Weights of a small multi-label image tagger.
Data: 88335 training examples, 31.3 epochs.
Rows from block 7, named by matrix and row number. Rows with one number belong to one attention dimension. Each number is 128 + 24 x the weight over the matrix's rms, rounded and kept within 0 to 255. All counts start at 0. Numbers have three digits each.
# q: window attention query, key and value (stacked) (model.blocks.7.attn.qkv.weight, 384x128, the q third), inputs 0-127
# k: window attention query, key and value (stacked) (model.blocks.7.attn.qkv.weight, 384x128, the k third), inputs 0-127
q.66:127128161090135131141124128130128132122127129126114128100128129127128128131127126128182120128128129126122128107129122131155140123129123121129129133116131128168125255115124130152128123135113129128149127237135127117126131135129138144128150130129127127128126114115130130158127148095123125131111127132120128104132134130124125128121127127129127119128127122110131128126114127113130139128163
k.66:116128143132111125120126129129111255103127129130130128133123144127125128103124126128129130127128126131130125122129119127137129074128066124131119127156130127131133140128118131123129131127114127127128128221116125112122109114131142130128119129127125131127131111135126118164124118137127127131049119148000126126125116125128115128126123127122123126128129099114142128126102127000122128127139
q.67:128128126176080110132127135129132117219123126111034128127129147167129138154195131128085138128128127128117128134133195128117166121149153143126133143123141131118127103195135127133128123122102127131157105113122126121118132072180152127128125131138134140128129187114119141126126133172130128125143128133130123142148175160133136127200104128189129152129128142104255128128144127105123161128116
k.67:128128108085141098145135140129128131111123128130139128153128087084128128154132130128154147128128127128138128181131114128097112139140126125127126183101133132132118124125133128126130111125139128130093119139117127097174127068138112123128165132128132112128129116118137154108114130145128127090171128121135126114129148138126127127122130128143128131161128124140105128127145133128130179128158
q.68:130128118121072113134143117125129201148124126136192128138126088125133128089126128125124130127129128126114104205132136123095110123124195131121128115239118124135130067129125122107119134122132126122119127104130118146119127183127148122127116124100130128128130130014121238097124142150135129130107128174255130126118117109105116128112126128121134134123133127146128127129150119007115114128000
k.68:129128161126125113161116135128127096137120126134129128134131102128129129137130129127103142128128128128139127134127255126071123130129118137125120144077125128255130134136135115111127128126132129128120126123113130146131126026131128124127111128129129125128128146146128123132139118083130133127136129082121129112123127130130125128136127128132130130132129135125132127128124127255131142128133
q.69:128128092114146098121127119139129133119099131120113128179136083117127128156140128130120136128128128123134130130127215129084117122118126126129128143101126128085077095126140122137135115129111129128089125141122103128182127110110055117129124126131132117128129123255133061135128059146125128114057128115113119116121133138128136127118126131128126131165123121136051127128109130124114081128143
k.69:128128083122097147203131120126133130121135127127094128022128168127128125084124148129145110129128129128126130090127144134201130121119126112130115106216121127110143129107108127168125148137129130120117135129156132102135129152106137139128065121130129135127132092123126084101121255143128125141086126152106131129133134124150131128118126127125128129098129138113130129136132124095128197128105
q.70:129127090123110177115129129130133150126131129130146128125130127128127127134136130127208124129128128126132129092126106129168132167125130129129146127142129129137126114120119129135132105132104129128119126151115118120137138100125135141128179129130127131129130128200133122157128118117126129124110129100124125114138154127128131128137133128127127126131126126131094132130131128106188128127122
k.70:127128131130126231143128118126129144122125127137128128126123122126129128123121129129147120128128128121120124109127170134153131145127131122129182128147119127128158124127132130125138140130132128123146130123141108121127128129115125126128132129129131143128128094253129125157127139126136130131088128132119131118124123130128130127098127128133128120130127126083137132136140125108137141128134
q.71:127128133120120134113129128130126158127128133136126128128131134132128128124127136127125130128128129128130128119122132129131129132127126126134119133128126127121128111126128130129132128127116129128129128130138132130119132133122116127128126128128124127128136128142129126132126115118134126128129128121124127126128123133128130128121131130129128132128128127123128128128123128101115130128132
k.71:127128137129128131132132127128126119128127126129131128124129132127129128127125131127126128128128127123128128129129133132138130143127125127129127144135128127119132126130128126133124131132129129128137135126127124124125130129132131127125126126127132129128128128157128118121129140124126130129120128142125129128128131128143130128128127128126130134127129128127125128129130127124124143128124
q.72:130128130065140127075127098128122124122063128118108128134128128056128128132125126129040140128128128125122128122124137112122133147115079094126086126111119126104145123100130128127126119112138128128131121095121135132093127127097118121128087116125121128130126103178119126147127110130129128128123128111118111118121132124129127128128119128129128127128127125108217128127142128158128144128149
k.72:128128160072158129118127131129133085117148129134131128117128141128128126124126126128160114128129128128120129161130123122124118140130169111128146130115144127096106117136131128129128127150125127129155129125138098147146124144133134147128178130133129148128130126056143128073129136077129129130170126150163147131113128132128130128134129128136127129126129129133098128128120130141127139128126
q.73:126128149117091116129121138129128153120132129134151128111136088127133127154133120128186114127128131126113088111123119137144138121133142117127130113194136124145130148128116125136101123134116125124175119245070093112123144083137148137128134138131126133128114128152120121235132162134116118119003129143125124072147127134139117130125135124123128124128116077134129128122095124065116126127120
k.73:116128107153098173106116103122125255149119138170143128111130185131126130118115125134143141126128130129129131042127132130239134113113107135136124117122111169130112181132127125148139126122134133123119128146143131117111104062116116150128113125129134131128131105086129109133130154182139130137092126126030122116127123124131132128093126124133126097126124089127132132127115126120143139126138
q.74:128128126124136131152126128126130134130141128129090128136127135129127122130122130129124130127128128119138150126125140130126128128127120132130150125124125124127122088137131126131150128106120130135109133100203132132138131163130115135128124124126128125126131153144124125123134067127129133117122124128127125129120125129127130128120120130128129132135128111112142128130133128136131138129135
k.74:139127114130102105210120126129113106127130122044113128117126111139121128126128129122120122128128127124126126146127145127122108130121139130128130131121129125130142078126121129116121107132124107129111121098127130161136138126115129115128141126119123124129113112131120123118142122153109130127142147118161135136135142126126124128122139124121148145121132137132125120129138116128126142128076
q.75:137128134148114109249148129107164114132143139125174128170116000134157120122128132147110040150128127151138131182133118132128121133130134133127139000229119149178000125127120129095132134154122142132110125145025120122153068098140143045127063124127133163127142127130129103185130120255143125125012134092131142113116112113123129129139138126154146146127129124131077152171103142029114000135109
k.75:092128000093055255193124095137125151148113125156116128126118255101128121117146114135221139131128129132123124090126149129172122219114138125148124155101116127207144156125132151129125129126131131103000204146160127179146104134095127156118125128131114149128132100081117134184126135115125137117074128120126135078133120121133129129110128113115114112119031105125120140116127131156132165128055
q.76:127128125146130117113129128127127160133128127131136128125128120136128128124131128126169123128128127132131125122129116129127126146125129139130118126126125129106116114124130127129132127133110128127136124138109135133128129103124133123128150125131129128127128128145132117127130126163136132127083128134126128131126130132129129128128129127129127130129138129126110128128119128101130125128130
k.76:127125124104123164115127126132131128127131127131124128122128155125130127133129131128169127129126128128125131129128137129137127138127129126127131128138130129123136116130131136128127135127130132142128129123141127116132132138130126131128126131128130125128128125134121125121127144118114126128131139126125127122127126132127129126124129128129127127131130136123129125131132128130126149126129
q.77:128128094139112096142130120130127133131121131140043128124129150142128128096133131128092127128128128129132123143127245132090120140135121126129098152081122126096142101139134128128127149125101128130105124056175169195129150144139138155128107131128127126128131142104124124086128134118130128124106128193132130175124111125130130128125128132121130129130128121134142128127137128153126148129113
k.77:131127124075139058121122126136129113099130126119161128171129103076124130184129142128113113130128128121172129107128070126113123137122140100133085100126134127113036132113087126135137135128192128130106135082084138097110127062123061116127129129128130117128127101180141081090123174170130140132064131157130127145144148129130131128121124127139134132126130108192110127135122127175133133129139
q.78:130128116131131122129128126120129136130126125126131128127128112127125128127132131126130127128128128131131149132131131128131126130125128129128126126141128130128126122135128120127134125128126128130126130128117127123133113124135127112127128126128132129128127122128131128120127129140134132129128130124128128133125134114128129128127126128128129135129133164126125128130126128109128131128127
k.78:128128112129132137132164130129126115124126127125126128127129141125128127135132127129129129129128128126126128130129131146121120127128124130129142135119121123128129119127128127124118129134124129128125126129132131135125150128126129131127132128127128129128130131123125135122135126119126127126136127134128130127131129129125128128129128129129127129122128142126127130131125131128129137128126
q.79:128128186120149023091139121127114235120044130127037128036127130121147129165150194135118100123128163118131113111130106115144142131146098125121135128236130127127190161155159119137127138134000135118153184198204102135148106255162073127128031135139125134128149138031098134198137140073142120125112133185099128117132105130110111132125152132137175222161148107000222132155003121000069255127185
k.79:142128210143142107067120215139198148117114112255115128126141244130143130120121167123119126126128125134151124131165105255127148111126100149130172129000065149092091150104193125055108135105131172137245157136117170114042129135113119153128139125128160099121207128111149125059225134118152110132109125255113119123132016129129161128127138185106121179119149131130113131132102143135099200124160
q.80:130124109109136130121127128131129134127130133128136127119139136135128127123130128129153129128128129127131127119127140130131126142128131135128122143097127130112129117126127128134138129129111129129131128133129127130130130126130126140127139129132130123128130138148130123124137127123128128127118130137126125133126122124128129127128127128132128129134128131122118128127129127133128132128132
k.80:125126145127124127132127121130127135118127129129119126113127121134128127135125128128126116128126131126124128121128134129135128145126124127127124119138128128114130113128123129127130132129127125128132128123130132116127128131123125133128122130130129124128128123142128121105126157124128128131129125118121128130131132133127121128127129127125126120128129130116133127131126128126128147124136
q.81:128128093128109109130142112126127141155122127133131128130126114138127129102132126126121133126128128123127108157131227125049119124127142134123129143125122126114133045136129122114127131116120127127111129054144120187130120236126125127126129123115132127128128131086122145076127123134129124125112128149255126132118122114109122127105127128129137141128129121135125126128148125054116126128079
k.81:128128136124112073255128138128126116126123127126116128129130093122128129120128128128112132128129128129139127131126202127102125115131118128124106125138116124145130132129128116122125131128134124128100127093108132133137127076128129118127105121128127125128126131136128108130139130123128132129126128102103127113126127127129119128133125126127129130130128135128126128126125121255134141128133
q.82:125129141147128154131120138128121125133137129124165128118126148144130129144127124124164126128128128125120128129128099125157132131131136131125134126143132127157140181127119134123125127131137126120168129171076125110117120116138168137128148133125120134128120134084119154153128186128120126136133128141133132119139130125122106128157121125129128123128126127132185129120121128114130135128118
k.82:121128126130127129077120126128125190126123128174158128141128141123127127135131124127132156125128128134120124132127125124128138108130126129132126123095126130146118161137131132088131117111132129135123124161121133146130127085129132135128159127128128121128133119100127140150126092153127122137149126135114114103115059131130126128098149130123122113129124117137132128116125126125130119128167
q.83:127129170129130144140127129128128121125128128125131128127127139128128128141126128128139122128128128127127126128128106128153132128128127126128134122135129128165133224123128129130128127130136128127136128141129128111124129108128138129128135128129126129128128126129129136140127143113126127129139128125128129125129130128125127128132128127128128127126127128128132128127130128139131125128130
k.83:127129175129133144105124133128126194122130128128137128142126131127127128128130127128127131127128126132123127126128119123129129126128126125128133142114133128151134132135131129123130126127119128128142127198125126144123121134137136119128145131127125129128129126122128145179125073122127128127133126127132126122120123127127126128128133130124124124129127100119136128128132129091126112128132
q.84:126128134167149152088137124127118165127119125126135128155131145133127127143145134125031133128129128126160125082124121124121121152119127131132129139128128131097110000131127124129139134128108129125115133107129125138110126088121000130128069124129131128127129139143131122134132031132133133122126127122126125156123120131133129129130134128136128134128129127110109127131105128127126105131121
k.84:129128148123157213147132128129138126132135125140128128119135133109127127135130132128142131130128125127126134136135148157136130134123136121125159167108139137175189117128101130136123118132123137130140130110144128128106123144128153131125131131131149127131131139124134255083134128113135124122148130142255134183124151134126137125140129129128130130112132132118148127150255153140117103125090
q.85:128128188165111126125127152129127103140129128124140128133129131148130129140129128129135127127128128128127129144130121130132128126124141136126141134130132129129126122138125129129126129128130127128132128127129127110129128112134122140128141126128130131127128132106132132121128111127128128129127128147129130128136146137128128126134129129141128128126127128131123128128114128131128131129124
k.85:128131107115116100132128142128127133118123129131144129138128084106128132125124128127134134130128128128130127152127137132116137130129108125125121138153119126146147111092148128128127124126104129127113122143099130069133126119119156079128101125129128124128129128152123137161132108149129129124136128123134126128112113118128128130115127127110128129137131125126135129128186127074129099128134
q.86:127127125083136123117129124151121109116119135132044128126129180122127128120115138128095168129127129112123124097127153129110127135132125122128124217034127107099144121116128144127126135128126129126129131074200135156087155168105113147130122129125127125127131122107122132107133121015116115127184127147124126125125124129129124128119119130128127144123125123123159128132131124175122150127141
k.86:131127167125137040128119135123128103117130126124135128128133080135129128129123131127116117128127128130127129157127128120088131104128119125122126114166138130095128114116119126135134132133125127132193125109121123099126126150126137114128123126131130123128128093177133125081116137137128127131132133145135126153130126125122125128127131128122133142130132129134132122132142129116124110127131
q.87:126128127123115134129139132131130124125130127132133128123127127123127128136125131128128130128128128129127124131139123126141124128122129128137127132138130132123123114111124128130129133128127127130129127138128134117127128126120125139128134127129141126124130127112130124113128144122128128129109128142126128129147134131130128128124129129134128131128129129127115128129127130107125133127132
k.87:128128124122124115133126127128128120145127125126130128132127134128128128118124128128121130128128128128127128139125124131123140126139120130128128128128135125132121130140130128128126122127133129130126129122134125113127129129144126140129128130128124129127129139128119130119128125124126127127142128136137128118123134142126125129140128128128128129128126127129125128128128128138128128128123
q.88:125128145136100132107121131111131143128136152169204128109123113135131125127117126132151099130128127129127131135126080129160133127131121127128134125180123128152136140130120130127119122121117124137147127144127133126127121144131166098128128117125126130128133118100128137132121144142186113130131129129131126119117132120102077128126126120128134118128145164126116128125128127034132138127123
k.88:126128117129131173103135125132125116123128128168133128142123146128125120132131127121135131124128130128121098120128159135122129138129132127134162159032123125143124142125142133110117135130128130124122128134130128156123135120128126128128134124118124128120130132123122130130140095110126150124119125163120139128113124138126132128126126131119125128140125135128120130113125125131131182127141
q.89:128128166138123125145128134128128121127128129129132128123126124131128128140127128128137130129128128131127128138131131128135128127129130130127133101145133128145125144129127129131115127130130126129134128134134127133127128138128166123127136127128130129127129126127133137129129132145127127129136128121138128129137140128131127128132127126133129126127127128127128128128130128131129112128116
k.89:128128110120119140122128130128128132112129129128130128131128115125128128135130124128136132129128128129127130114126130129119132130128138126129128144130128127137128127137133127127124129128123128129116128145130130107145128137129129123128134128129123129128128115121124129157127105102127128127150128126125128126134127127128126129121128127126128127127128127116142128127140128122129131128154
q.90:129128152182133186095166126135087159161132137126137128137135174175127123128064123107114213139128127132165127131140050118175114198128112171159130089170120125122133095135125216126139161124134128126111168060130181131094127095140113135128132124136122114128121180149141134098106101169125128110112131112133109192129125122129126129153165127107127123112130158102134134100121131098099139135110
k.90:128128169134151135126113138139122145132104115120132128152129091141133129131155114133170109139128136108233127132126096165103141133124126145126152162108133131157120129142157134124131123086107139138130168125133112129104091138125117127128136145134121164128124140213148160173124073053131120082075115119193119118057146169103094129117117127137130129126137117076150114136176147170101113126124
q.91:127129244107135126180127133127126079125128132125121128125125131115130128161127123124153125128128128125123122137130095126138132095132120120124153124120130126188147255127123135126111119129151127126139140151148114121119124147127156129127171127128127131128122106112127153143120134081120123132158128126126131122131131121124124128134127127131128121127122125125164128117147127167128131127137
k.91:121129138129126133118127131126126152118129129141128128135128129129128128124131122130131138128128128132128128129128112127127131126128126125129130135135130127140131150142131128128134127122126128128131126152133129132129125140133127127128137128131127130128129115121130135152130089119131130128139124140121122128123120130129129128128129128128117106128123117130141128104131128103129116128154
q.93:125128192188122098100139139129133114157139129137135128132128122167128132136133129128138100128128128139127127169132098130127145121135133148128154136134134128115105125158122128129115131132102127128134130103132130123141130128151115129128164130136135130127129139079131130120129097144126127125110128221135130139152165162130129127148135128160128129119128130129126128130098127116135144128117
k.93:129128094102103079148130134129127108138125128126137128146126094114127129120130123128133142130129128128132128143125140139088127122123125128128099134171125127150148107123136128126120128127129127128108134147104129095131128130119158096128099127129123126128128124125126136141130108156128129127134127117127125124123132126127125130138127128129129129127128129124131128127174128083126121128131
q.94:129126107108124150112131128130130134128128128123167127126130123121127127125130128127171128128128128129131127098128071131131129132127138130129130133143126128127124122123122128135130112128114128128138127174134105120132128138127118128128164129131130129129128131149128119157129127128127129124127127097122125089123129124129129128135131128128128128127129126126097128129128129081130126128133
k.94:128128137160146211133125117127129101145125128130113128120128146158128128101129130128129125128128128125125128126129138127142125159127127144127185146139121128108186123137138133130139142130128128124147130122157124143117129150128123137129125128129131134127129140199128118118128136102129130129119128137111130135134127132122131127126128130128128130135128137097126128135135127127125145128117
q.95:139128145125173091160172132130129106135138130116099128130091109128126128125122202125128112142128128176131130157134118117125125133130139129134130108129125127119119106133134179109132186126130138116140133128122159112130099141133142101128131131120129151128137127000133130125122139127122133130144127118117120138123112098131129128054189135120154229122151169122145132172106132077081141130140
k.95:136128127125151203092146125126135135147138127123152128143117177131119128192077141141123133118128130122136128203138148130119115228127145131131129162071128139084110123146121122103118125255150143186139154129130127148124132123130114141127220130121130159128147147207129105101085109151129169091113130120143202134113132132175243128142091166149130138125126132161074127139101193162226183128111
q.96:128128118132144113140078132131127118129142128173128128131106106127126128128128126130095132129128128130137126109123096113138127115130125114145130135136132128130120132144130130123127129112122131128130125143041127128148124111126106097128121133135073133128131122166125121229128113120128132128140129100120128122131129129129124127126137129138128125129130128127118125121117128120121141128139
k.96:130128164129136128121121126128132113130133125129113128050130112128130128122122129131164133127128130137116128083129115128139129131126134130128127130135129127128162153130130130122135131130111128128157128133133129107119113151126109120127132129129127129128128127116126154122132200024126130127121130178135128126124126128136128128131130127127127131127126127115145128129143124129172127127209
q.97:128127106138109255099150132114135135131126123113146128122135255139131129134127130127142109129128128135117130142132185141134127101126172148116139169103124127115127085125134128130132122134131127126123120116255124128132132205132121255126112127124141126128130136000139150000131126112130123125089127184234128156136130132127133128135111126119128125135124127135116128132152133122138166127029
k.97:127128058122078129140127123128127121126121130126154128255128156122128129130133127126107128128128126115141126182126145134057134126128134122127127153114127130122083078124122129132121130129149129128055130138133127129158133123131117152130115128129132116128128126154122084137121000144131122127179127000102128124131128141119132127125125132119128129126129127160057127127115131130094119129084
q.98:120128076118111155125145125126122246130128129134236128117131144125124130144115111128142132128128128126118128135130125127145131123124127131131138086153128128111087080119110125128129111099116129127125103125162132145132115131118131158128133130131140131128132121113146118064122134176129126132090127106151127174129140130062131128050127127126123112131127121121122126125114129082122066129044
k.98:135128082100110113255136104128129136121120130119111128145121100110125129153132131128072128127128128120128121135127219130119118131118134110128126125151124129136116118119119126132105124142127129128000142129152112104204138120123104154128095130126132130128127104149125101224129064178131129105144126022114130096144147120127143127131124134128130141129129136110091128131091128145080116127090
q.99:128128132130134124125128131130129126134128133129124128130124131130129128126126125128126128130128128125134132132129128123126141132131122130128128117147127132122129124132133124129130129130136127128124131128139130115125129136138132115128136124144128128129129150156127123118137130130128128126125127137124128130136131132128126128131131128127119129126125130137149128132140125125128124129145
k.99:128128124134134130119130123126128116128126134130148128130126107129130129130128127129127127129131128130128129129129139127129147130131125131128129109142128128120132127129132128129128128128135128126141135120119128141129128131127137121129129129128128125128127128152132128120129135134127128126118128138131129135134135126129127129133130128133128129128128128133122129130130128122129125128124
q.100:127128080139167151105109135125135100128128122139085128128138127141129128147143129127112127128126135144105125091122138125118124133138140131122141151096126121125161130137135133110135127125090128127136089150147130255122128255127071135130079133139121122130124140098105135112175071111127105115140127185129124117128117144128121128121139128133128129130128130089169121125114134015130213128232
k.100:128128142120102121153131104137140130179117131122129128170136161125138136129143132124100129129128085119137124219133129137133136046128112144110128255133119139124163092145120115139123140126141134131140095133127111055152135109136176157134132141131142106128131160182119091205125000034140126126144124082014129107105138128146130128128131133129125150128118125133065102121117136113107255123067
q.101:129128119163121103109165142126129132133123127111116128126150110142130123124140116126127073127128129128122130118134155136092104153129148146112146162129118125112130117092132135133132117135129125128129136109144153135138131150131129136128130113126191128128123160095131130119134144105128116130100128173131126129129129127110127129159128124131127118120126127146127129125141126122139147128113
k.101:128128111131131140098128129128126104120127132140195128175129153128126128084127128127094122128128126128164128141121140125108137130133127127128119126118131130119131120134120128129122133122156128126128132145092131157129135114136149111129109127127119127128127129143122121127126087172128126128136127136126127130136125130123130128125129132121129127116130129144093129127134127131119134128078
q.102:128128105159127141121126135130126152135133130135136128131114137153126128131122130129120135129128128124117128118128118124127136124132095128134135142131131129128117124135133127123129125119119128126129126141110128122134127121131121130128129129130125125128130130129130125129130124136126132130110128135133126140128129128127130128142131127132130136129128123114149125128134130125126094128124
k.102:128128140118130156119127125129127125122121126128127128108127099132128127125125130129113125128128129127116128124128124139158117122128142127128129123126129124132139148125124124130131124131118126127143127131145128117122125154122122135127120128129128134128125115120124136162127154118127130121136129127128128123127123126131126128123127126119126127126128126122116129129131125118136124126142
q.103:128131162134129143124127126129129141126130128129112129131124127134129129126126128129141130127129126130116128128129134131130130129129115130125124114106130128139115123125129124124127118126122129128131129120113124121125128121127147113129137130128128130129128128148129125101120111116128131128165129080126126124128129125131129129142128128127128128124128127123145127127135129144126069130142
k.103:131128129119153142126128128128124144117129128120132128115129104130128128128127128127168133128127136126119128107128128132145106142124145123127129108128127127127126133126127128125130122129109129129142138118146127103124124114120122107127155126128128129128128114129134137146129178164128130130129128126137128135125127128135128127128133128126127128135129128117143131129138129112136100128140
q.104:128128137126124128131127128127128115126128128129115128127128135128128128127129128128132129128128128128128128133128126128128131129128126129128128128133126128129131133127129128129129127128135128128128129135138128131127128136128125128128133128128129130128128129130130130131128125115128128128139128128123128128126130132128128128128128128132128128128128128124139128128125128121128140128139
k.104:128128124132122116136127128127128124132126128128117128134128137128128128126128128128124127128128128128128128139127119128126126130128131129128128137133129127129146128138134128127128127128135128128124128122120130130126128125130138120128132128128127127128128133133129124126128116123128128128119128141117128128126128127128128128129128128134128128129128128128134128128124128124128150128124
q.105:128127125132111131117130128129128129135127127132142127127126123126128127123129129130123127127121132126128126120130126128126132125129132126128126131140133129126122137126129126128129123129129124127160127133103128126158136128127122132129128128126130127125124115107113127139134134122126125139129127123129129123129133112132129127134194132132131118127130144132127124126122128126131124128130
k.105:125128151120127124144127128128128126121128126135109128124141138124126129131126127130136125128128129127128128127130133130131126131128136130127129143168127127128128125132119128134123129128124129128121128144185127108129125165130109171127128125130131128128129128113127128122125134083114124125115127174129127129128130145140129128107132133120126126124125118124125129129129128088137127128126
q.106:130128083176211207081124147130144063135133124130153128143124230170137133133143135121075127127128126137122124110123198134155116040130160135107142255025130138137146115135124127104126135128111133126131122141117122030145143099132085149129030130125114097128121133000062161097121080007128132098191127159132118114127126125207128128154174129141125119127153131148154120132147142147133255127148
k.106:126127140124140127078121132124117127137127129131172128160140102129135118127121130129137131129128134116170135121126138104131142187132148136112122247197125125128087105138179150125134132129066117125196144233131118133124058246129019079128108125134130132128133129113133135071122106053130137126127134089111134165134110133132128126123129142095127131156150113163142130137125116000198116128157
q.107:107128139153138173139122130121109137127168140131017128130124097152127131151125082134181138126128129132061126107127145128139119141120150128092176167072120135131156107111130143136151042128095113127131121134162150087134131129114128119129120125126115112126010123157116130142125113126110194101143123114125115177135122125156146128153115113138101003120123125103133130067123123125141143124136
k.107:125128138103136126108130125125124151129124126138125128134125000109120124118102117127153131127128128122135124140128108120144119144124126122131106123147130128123132120126129142132121128130088127130145161123116128128129127128123124129128153129121130132128122109132145127143102123160090132122108125089127127131119132127124157128115129132132126131128096126121069128127110118059134126127106
q.108:129129170128143112155131135130142123120133135123084128131127045123128128120125131130108127128129128130129129132130126125129118128129126126130119118120124132143141146127129123127133130132128128131124130126125134127127125120127127071129124124126129130130127126148128130148128119136138138122163129100123126117116128124126128130125124130127128133126129133123142130129122129130125132129217
k.108:128129137141142133110131130129126144130126132128126128110129118137128130128128127126148129127128125130128128127128109126138122127131115130126128134104123128131146136136157128126132129126124127127204124116094129142111125119126188085130155127124129131128125132131132133111128191155127134128097127167133127134129119126129126129129125125133127127132126130125138127127133128127133138127132
q.109:129128123141143165123073137130131042134127126159129128129120172130127130126139131128118131128128126132128126081117124119141135081129127120136134196111133129141161137142141128126127127125118129128137126144072123109139126092133124105128105130130088125128126127139088127171130083031130129126160129144121125102132129128189128128130130128136129132132130140097137124119130132138128203128146
k.109:125128205133141123078119144128134114129154125124110128109133116133130119092111121130187132128128129130109131076131088129139139130132145142134127135137127125120150122124113128124134150132099128128196125157146127087113112191126084103128121125130133132128129140122124151086129157000126129134146128152133131110114107129128126128130129126108125125124123118118118128125147129105165115128255
q.110:128128166119116126127132127128129104151129128130074128131128174125128128140125130128137128128128128129123128125128117127128154134130101135128137104115127128127144138132145128128128123130127128128146128120135125116095128125130188100128142129128129138128128138130128134124127118100131130126178127156127128130128135130127129128134127129128128129129128129139192128129145128115129154128144
k.110:128129127128125175136133124128128169123128128129104128126128132131128128119131128128114133128129128128119128101128127126138115135129161123128132100162128128132108121129123127127130126127117128128120132128140127115133127116128112146128123130128129129128128120114128127166128140148129128128120128106129128128133130127127128128126126128131128127132128128117167128128110130125129136128120
q.111:128127118129127128130128127128132132133128122130136128130125122128126128125130127128125125125128128128127128129129129128127129128130129128132127134129128128126124123127125116128128129129127128128128128129098128130131128122127123130129125128127128127127127129126128127130128129131129130127121127111129125129127128128128127128128128129128121134129130128130120128128126127129128119127127
k.111:128132127138132129119126128126127109126128131131143130131128132135128128135128130128128129128129127129129126135127112129125127128129116130127130118114128128127130134130130131129125133126140128128129113116118128166121128127129160115129133127128123131129129134135133129102129121151127128128138128135130127145128122129128128129133130128128130128126128129138111128128134128138129128129121
q.112:129141178137143119133128127132128116128131137126121136140126103137128131097123129129121127128154114121131128112129083126137128124134077118131124122136143134137118144157128126128121138127125130129131134126095125101128128113148135091128137135128135174128127134216152125218117125127128129125142128100117129122120128119137124149127129127134129146128128130133117129127125127138124106129132
k.112:127128197132146134102128137126116147101133128127124128000122101131126127128122127129133132127127131133131130086127103122180121148123124118129113085114131126143136173130138132119139127131093125127190129129125149161072124137125132086126129124126108139128129099068133191128132255172128137127113129162195127143125118109136124129132135124131129125127130128096170130128138124125147120128199
q.113:131128095125120130157130125130129128134138132128137128131128117119128127126133125151139114148128127129132128104129138130125123129126135128105119144130135127136133130134127128133132123164136136128119158093126143120139144124130125112122130131127133129127130133124111125133136130105135147128117130109127133124130131128134160128136105134135137125126130138134124128130147139152149157128124
k.113:097128128128127130094128127126097120121124130119109128132130123128118136124131119129139128119128129123130123117127126126124127164122149117147119122126128126123127124127123125114201093125133127136141173129134130136115119147116110117128131106133119132129124113131128128073110146127101121129128132126129119150116108146071127128131127125131127124118097075125133130120134120126134130128146
q.114:124128000148180225093090132130127102140130121196169127125129255161129134138155127129136158127127125128127125089119143125178128025134122132128169255081147132120151029155161127128126124072072132119124107154118115124134133107132106163127081153141110119128122121119086134140132036089123124088115128158135124144143129130141126128115144125137126123163130101091113116129131135097126189128040
k.114:127127175090129127120135122128126129128131125123080127133129059103130124128123130128131134128127131128129131104141103131146130131116141122127127176130125124129127122124112128130130143143033130131135127218180136093132119192118000137125104126134132129128136106122130132195128079039128126118177128033113129112127130129139128127143132135114128135134129124101098127138121129060141116128255
q.115:126128102163142129112128126128128131125131130125120128123128138146129129146133129128139135128128128127137128123129131123131133131124093134127135149103129127130115132128129126124129135127122128126099124133109136116134129118118132099128123129128127125128127119149128124117120119112128129127144129113129124171132130125121128128127128130127128129125128128120123129129138126136125103128124
k.115:128127145068131145113129123126122137118129129124134128126128094089130126149124128126154130127126130126128121125128116128132124129121147097128130111135125127126130126114107134129128126128119128128145131134138130111128128131106114122128147128126131132128130072125130130163127146135128128128133129134130127137128133125123142127121128127123128126129130127125126128128140124096129115127136
q.116:128127114071114110129132107141126147154110132125174128127124141087139128120121154127124138133128129121144129143146086132128142115143092123186109034195151141142090154161095131126122140127132154134118130139104126127114132112144128125128161154127138156128199121106123117113127139154123121138127130115128134130122144135130133125097124163127134171129130119125105136172100140125125000130126
k.116:132128135148142120204138126126123116134126130111043128093128185141133131142132136130119119129128131136121130108128129115140118122116131133128147092158121123143127163121131130120130128138126129129116117122172110091128126161112119139127099123130129133128134125114120135126132184106129128129124129151123128126124126120140122128134127122138132141123129133125231130142140127163127120129157
q.117:128128154120131128131128128129129122128129127131113128130128118127128128126128128128118128128129128128127128127128131128126130126127127127128128123134128128138131141128128128127127127130131128129134129137127137133127127128127133118128127128128125129129128127129128130127130115122126125126161128128123128122128128128130125128122131128127128128126128128129149128128130128114123144129191
k.117:128128150128100122128131127128128135127128129123119128120129124129128128125128128128144128128128127128126128125128116128138128128128126128128129124142126127128157128128128127127126128120127127128141128128130128105127126128127128119129130128127139128128128127124127131137130156133128128129133128127128128128127126128129126128132125127128128130129126126127134128128131128122133161127141
q.118:130128030179193143077127134133125161148134128125163128134128157175127134122133131128129142128128127129123127116134146125128150097149090143126159181138136133126090132158133129130127128127114128130106115169111134111150127111149126130128115148129133095128128142122126121057130119132127127134099130147138123156136140140131128127183126129134128133130132126133109127130141128121128038129108
k.118:128128139096137170126135118128126123102131129128142128129129074108127125121125128128110128128127128126111131119131129129159119123116175123130126100138126129131139132111114129125131128128128128126137118135171125106126128164117100123128104128128134141128129115121116138168122142135129130117146128110132127111129104121127126127130130127099128126129127124118122128130150124106129083128156
q.119:128128129132117126122120145126126130127122115125131128133157149130132127119136118128119089127128129128126129134124180132100129135127134133095125142138118124125132122108128138132128128131146122125124138122155131135125130147129137142126132129139130118131117148113123131100131125112125115124119131181129131107130130131125119128139130116121128123123121129164158127123153127130131154127115
k.119:126128095147126128114128131127129111125122129153163128200128145137124127092132128125102124128128125125128128142124140125100142124137128135129124129125131125119119105133121120129127126112179129132113128129112128155135127109143130125129118127128124125128128158143125115118126084133129120129149127120127129124125128136114131128129127131124128129128131125145102126126125130122118129128104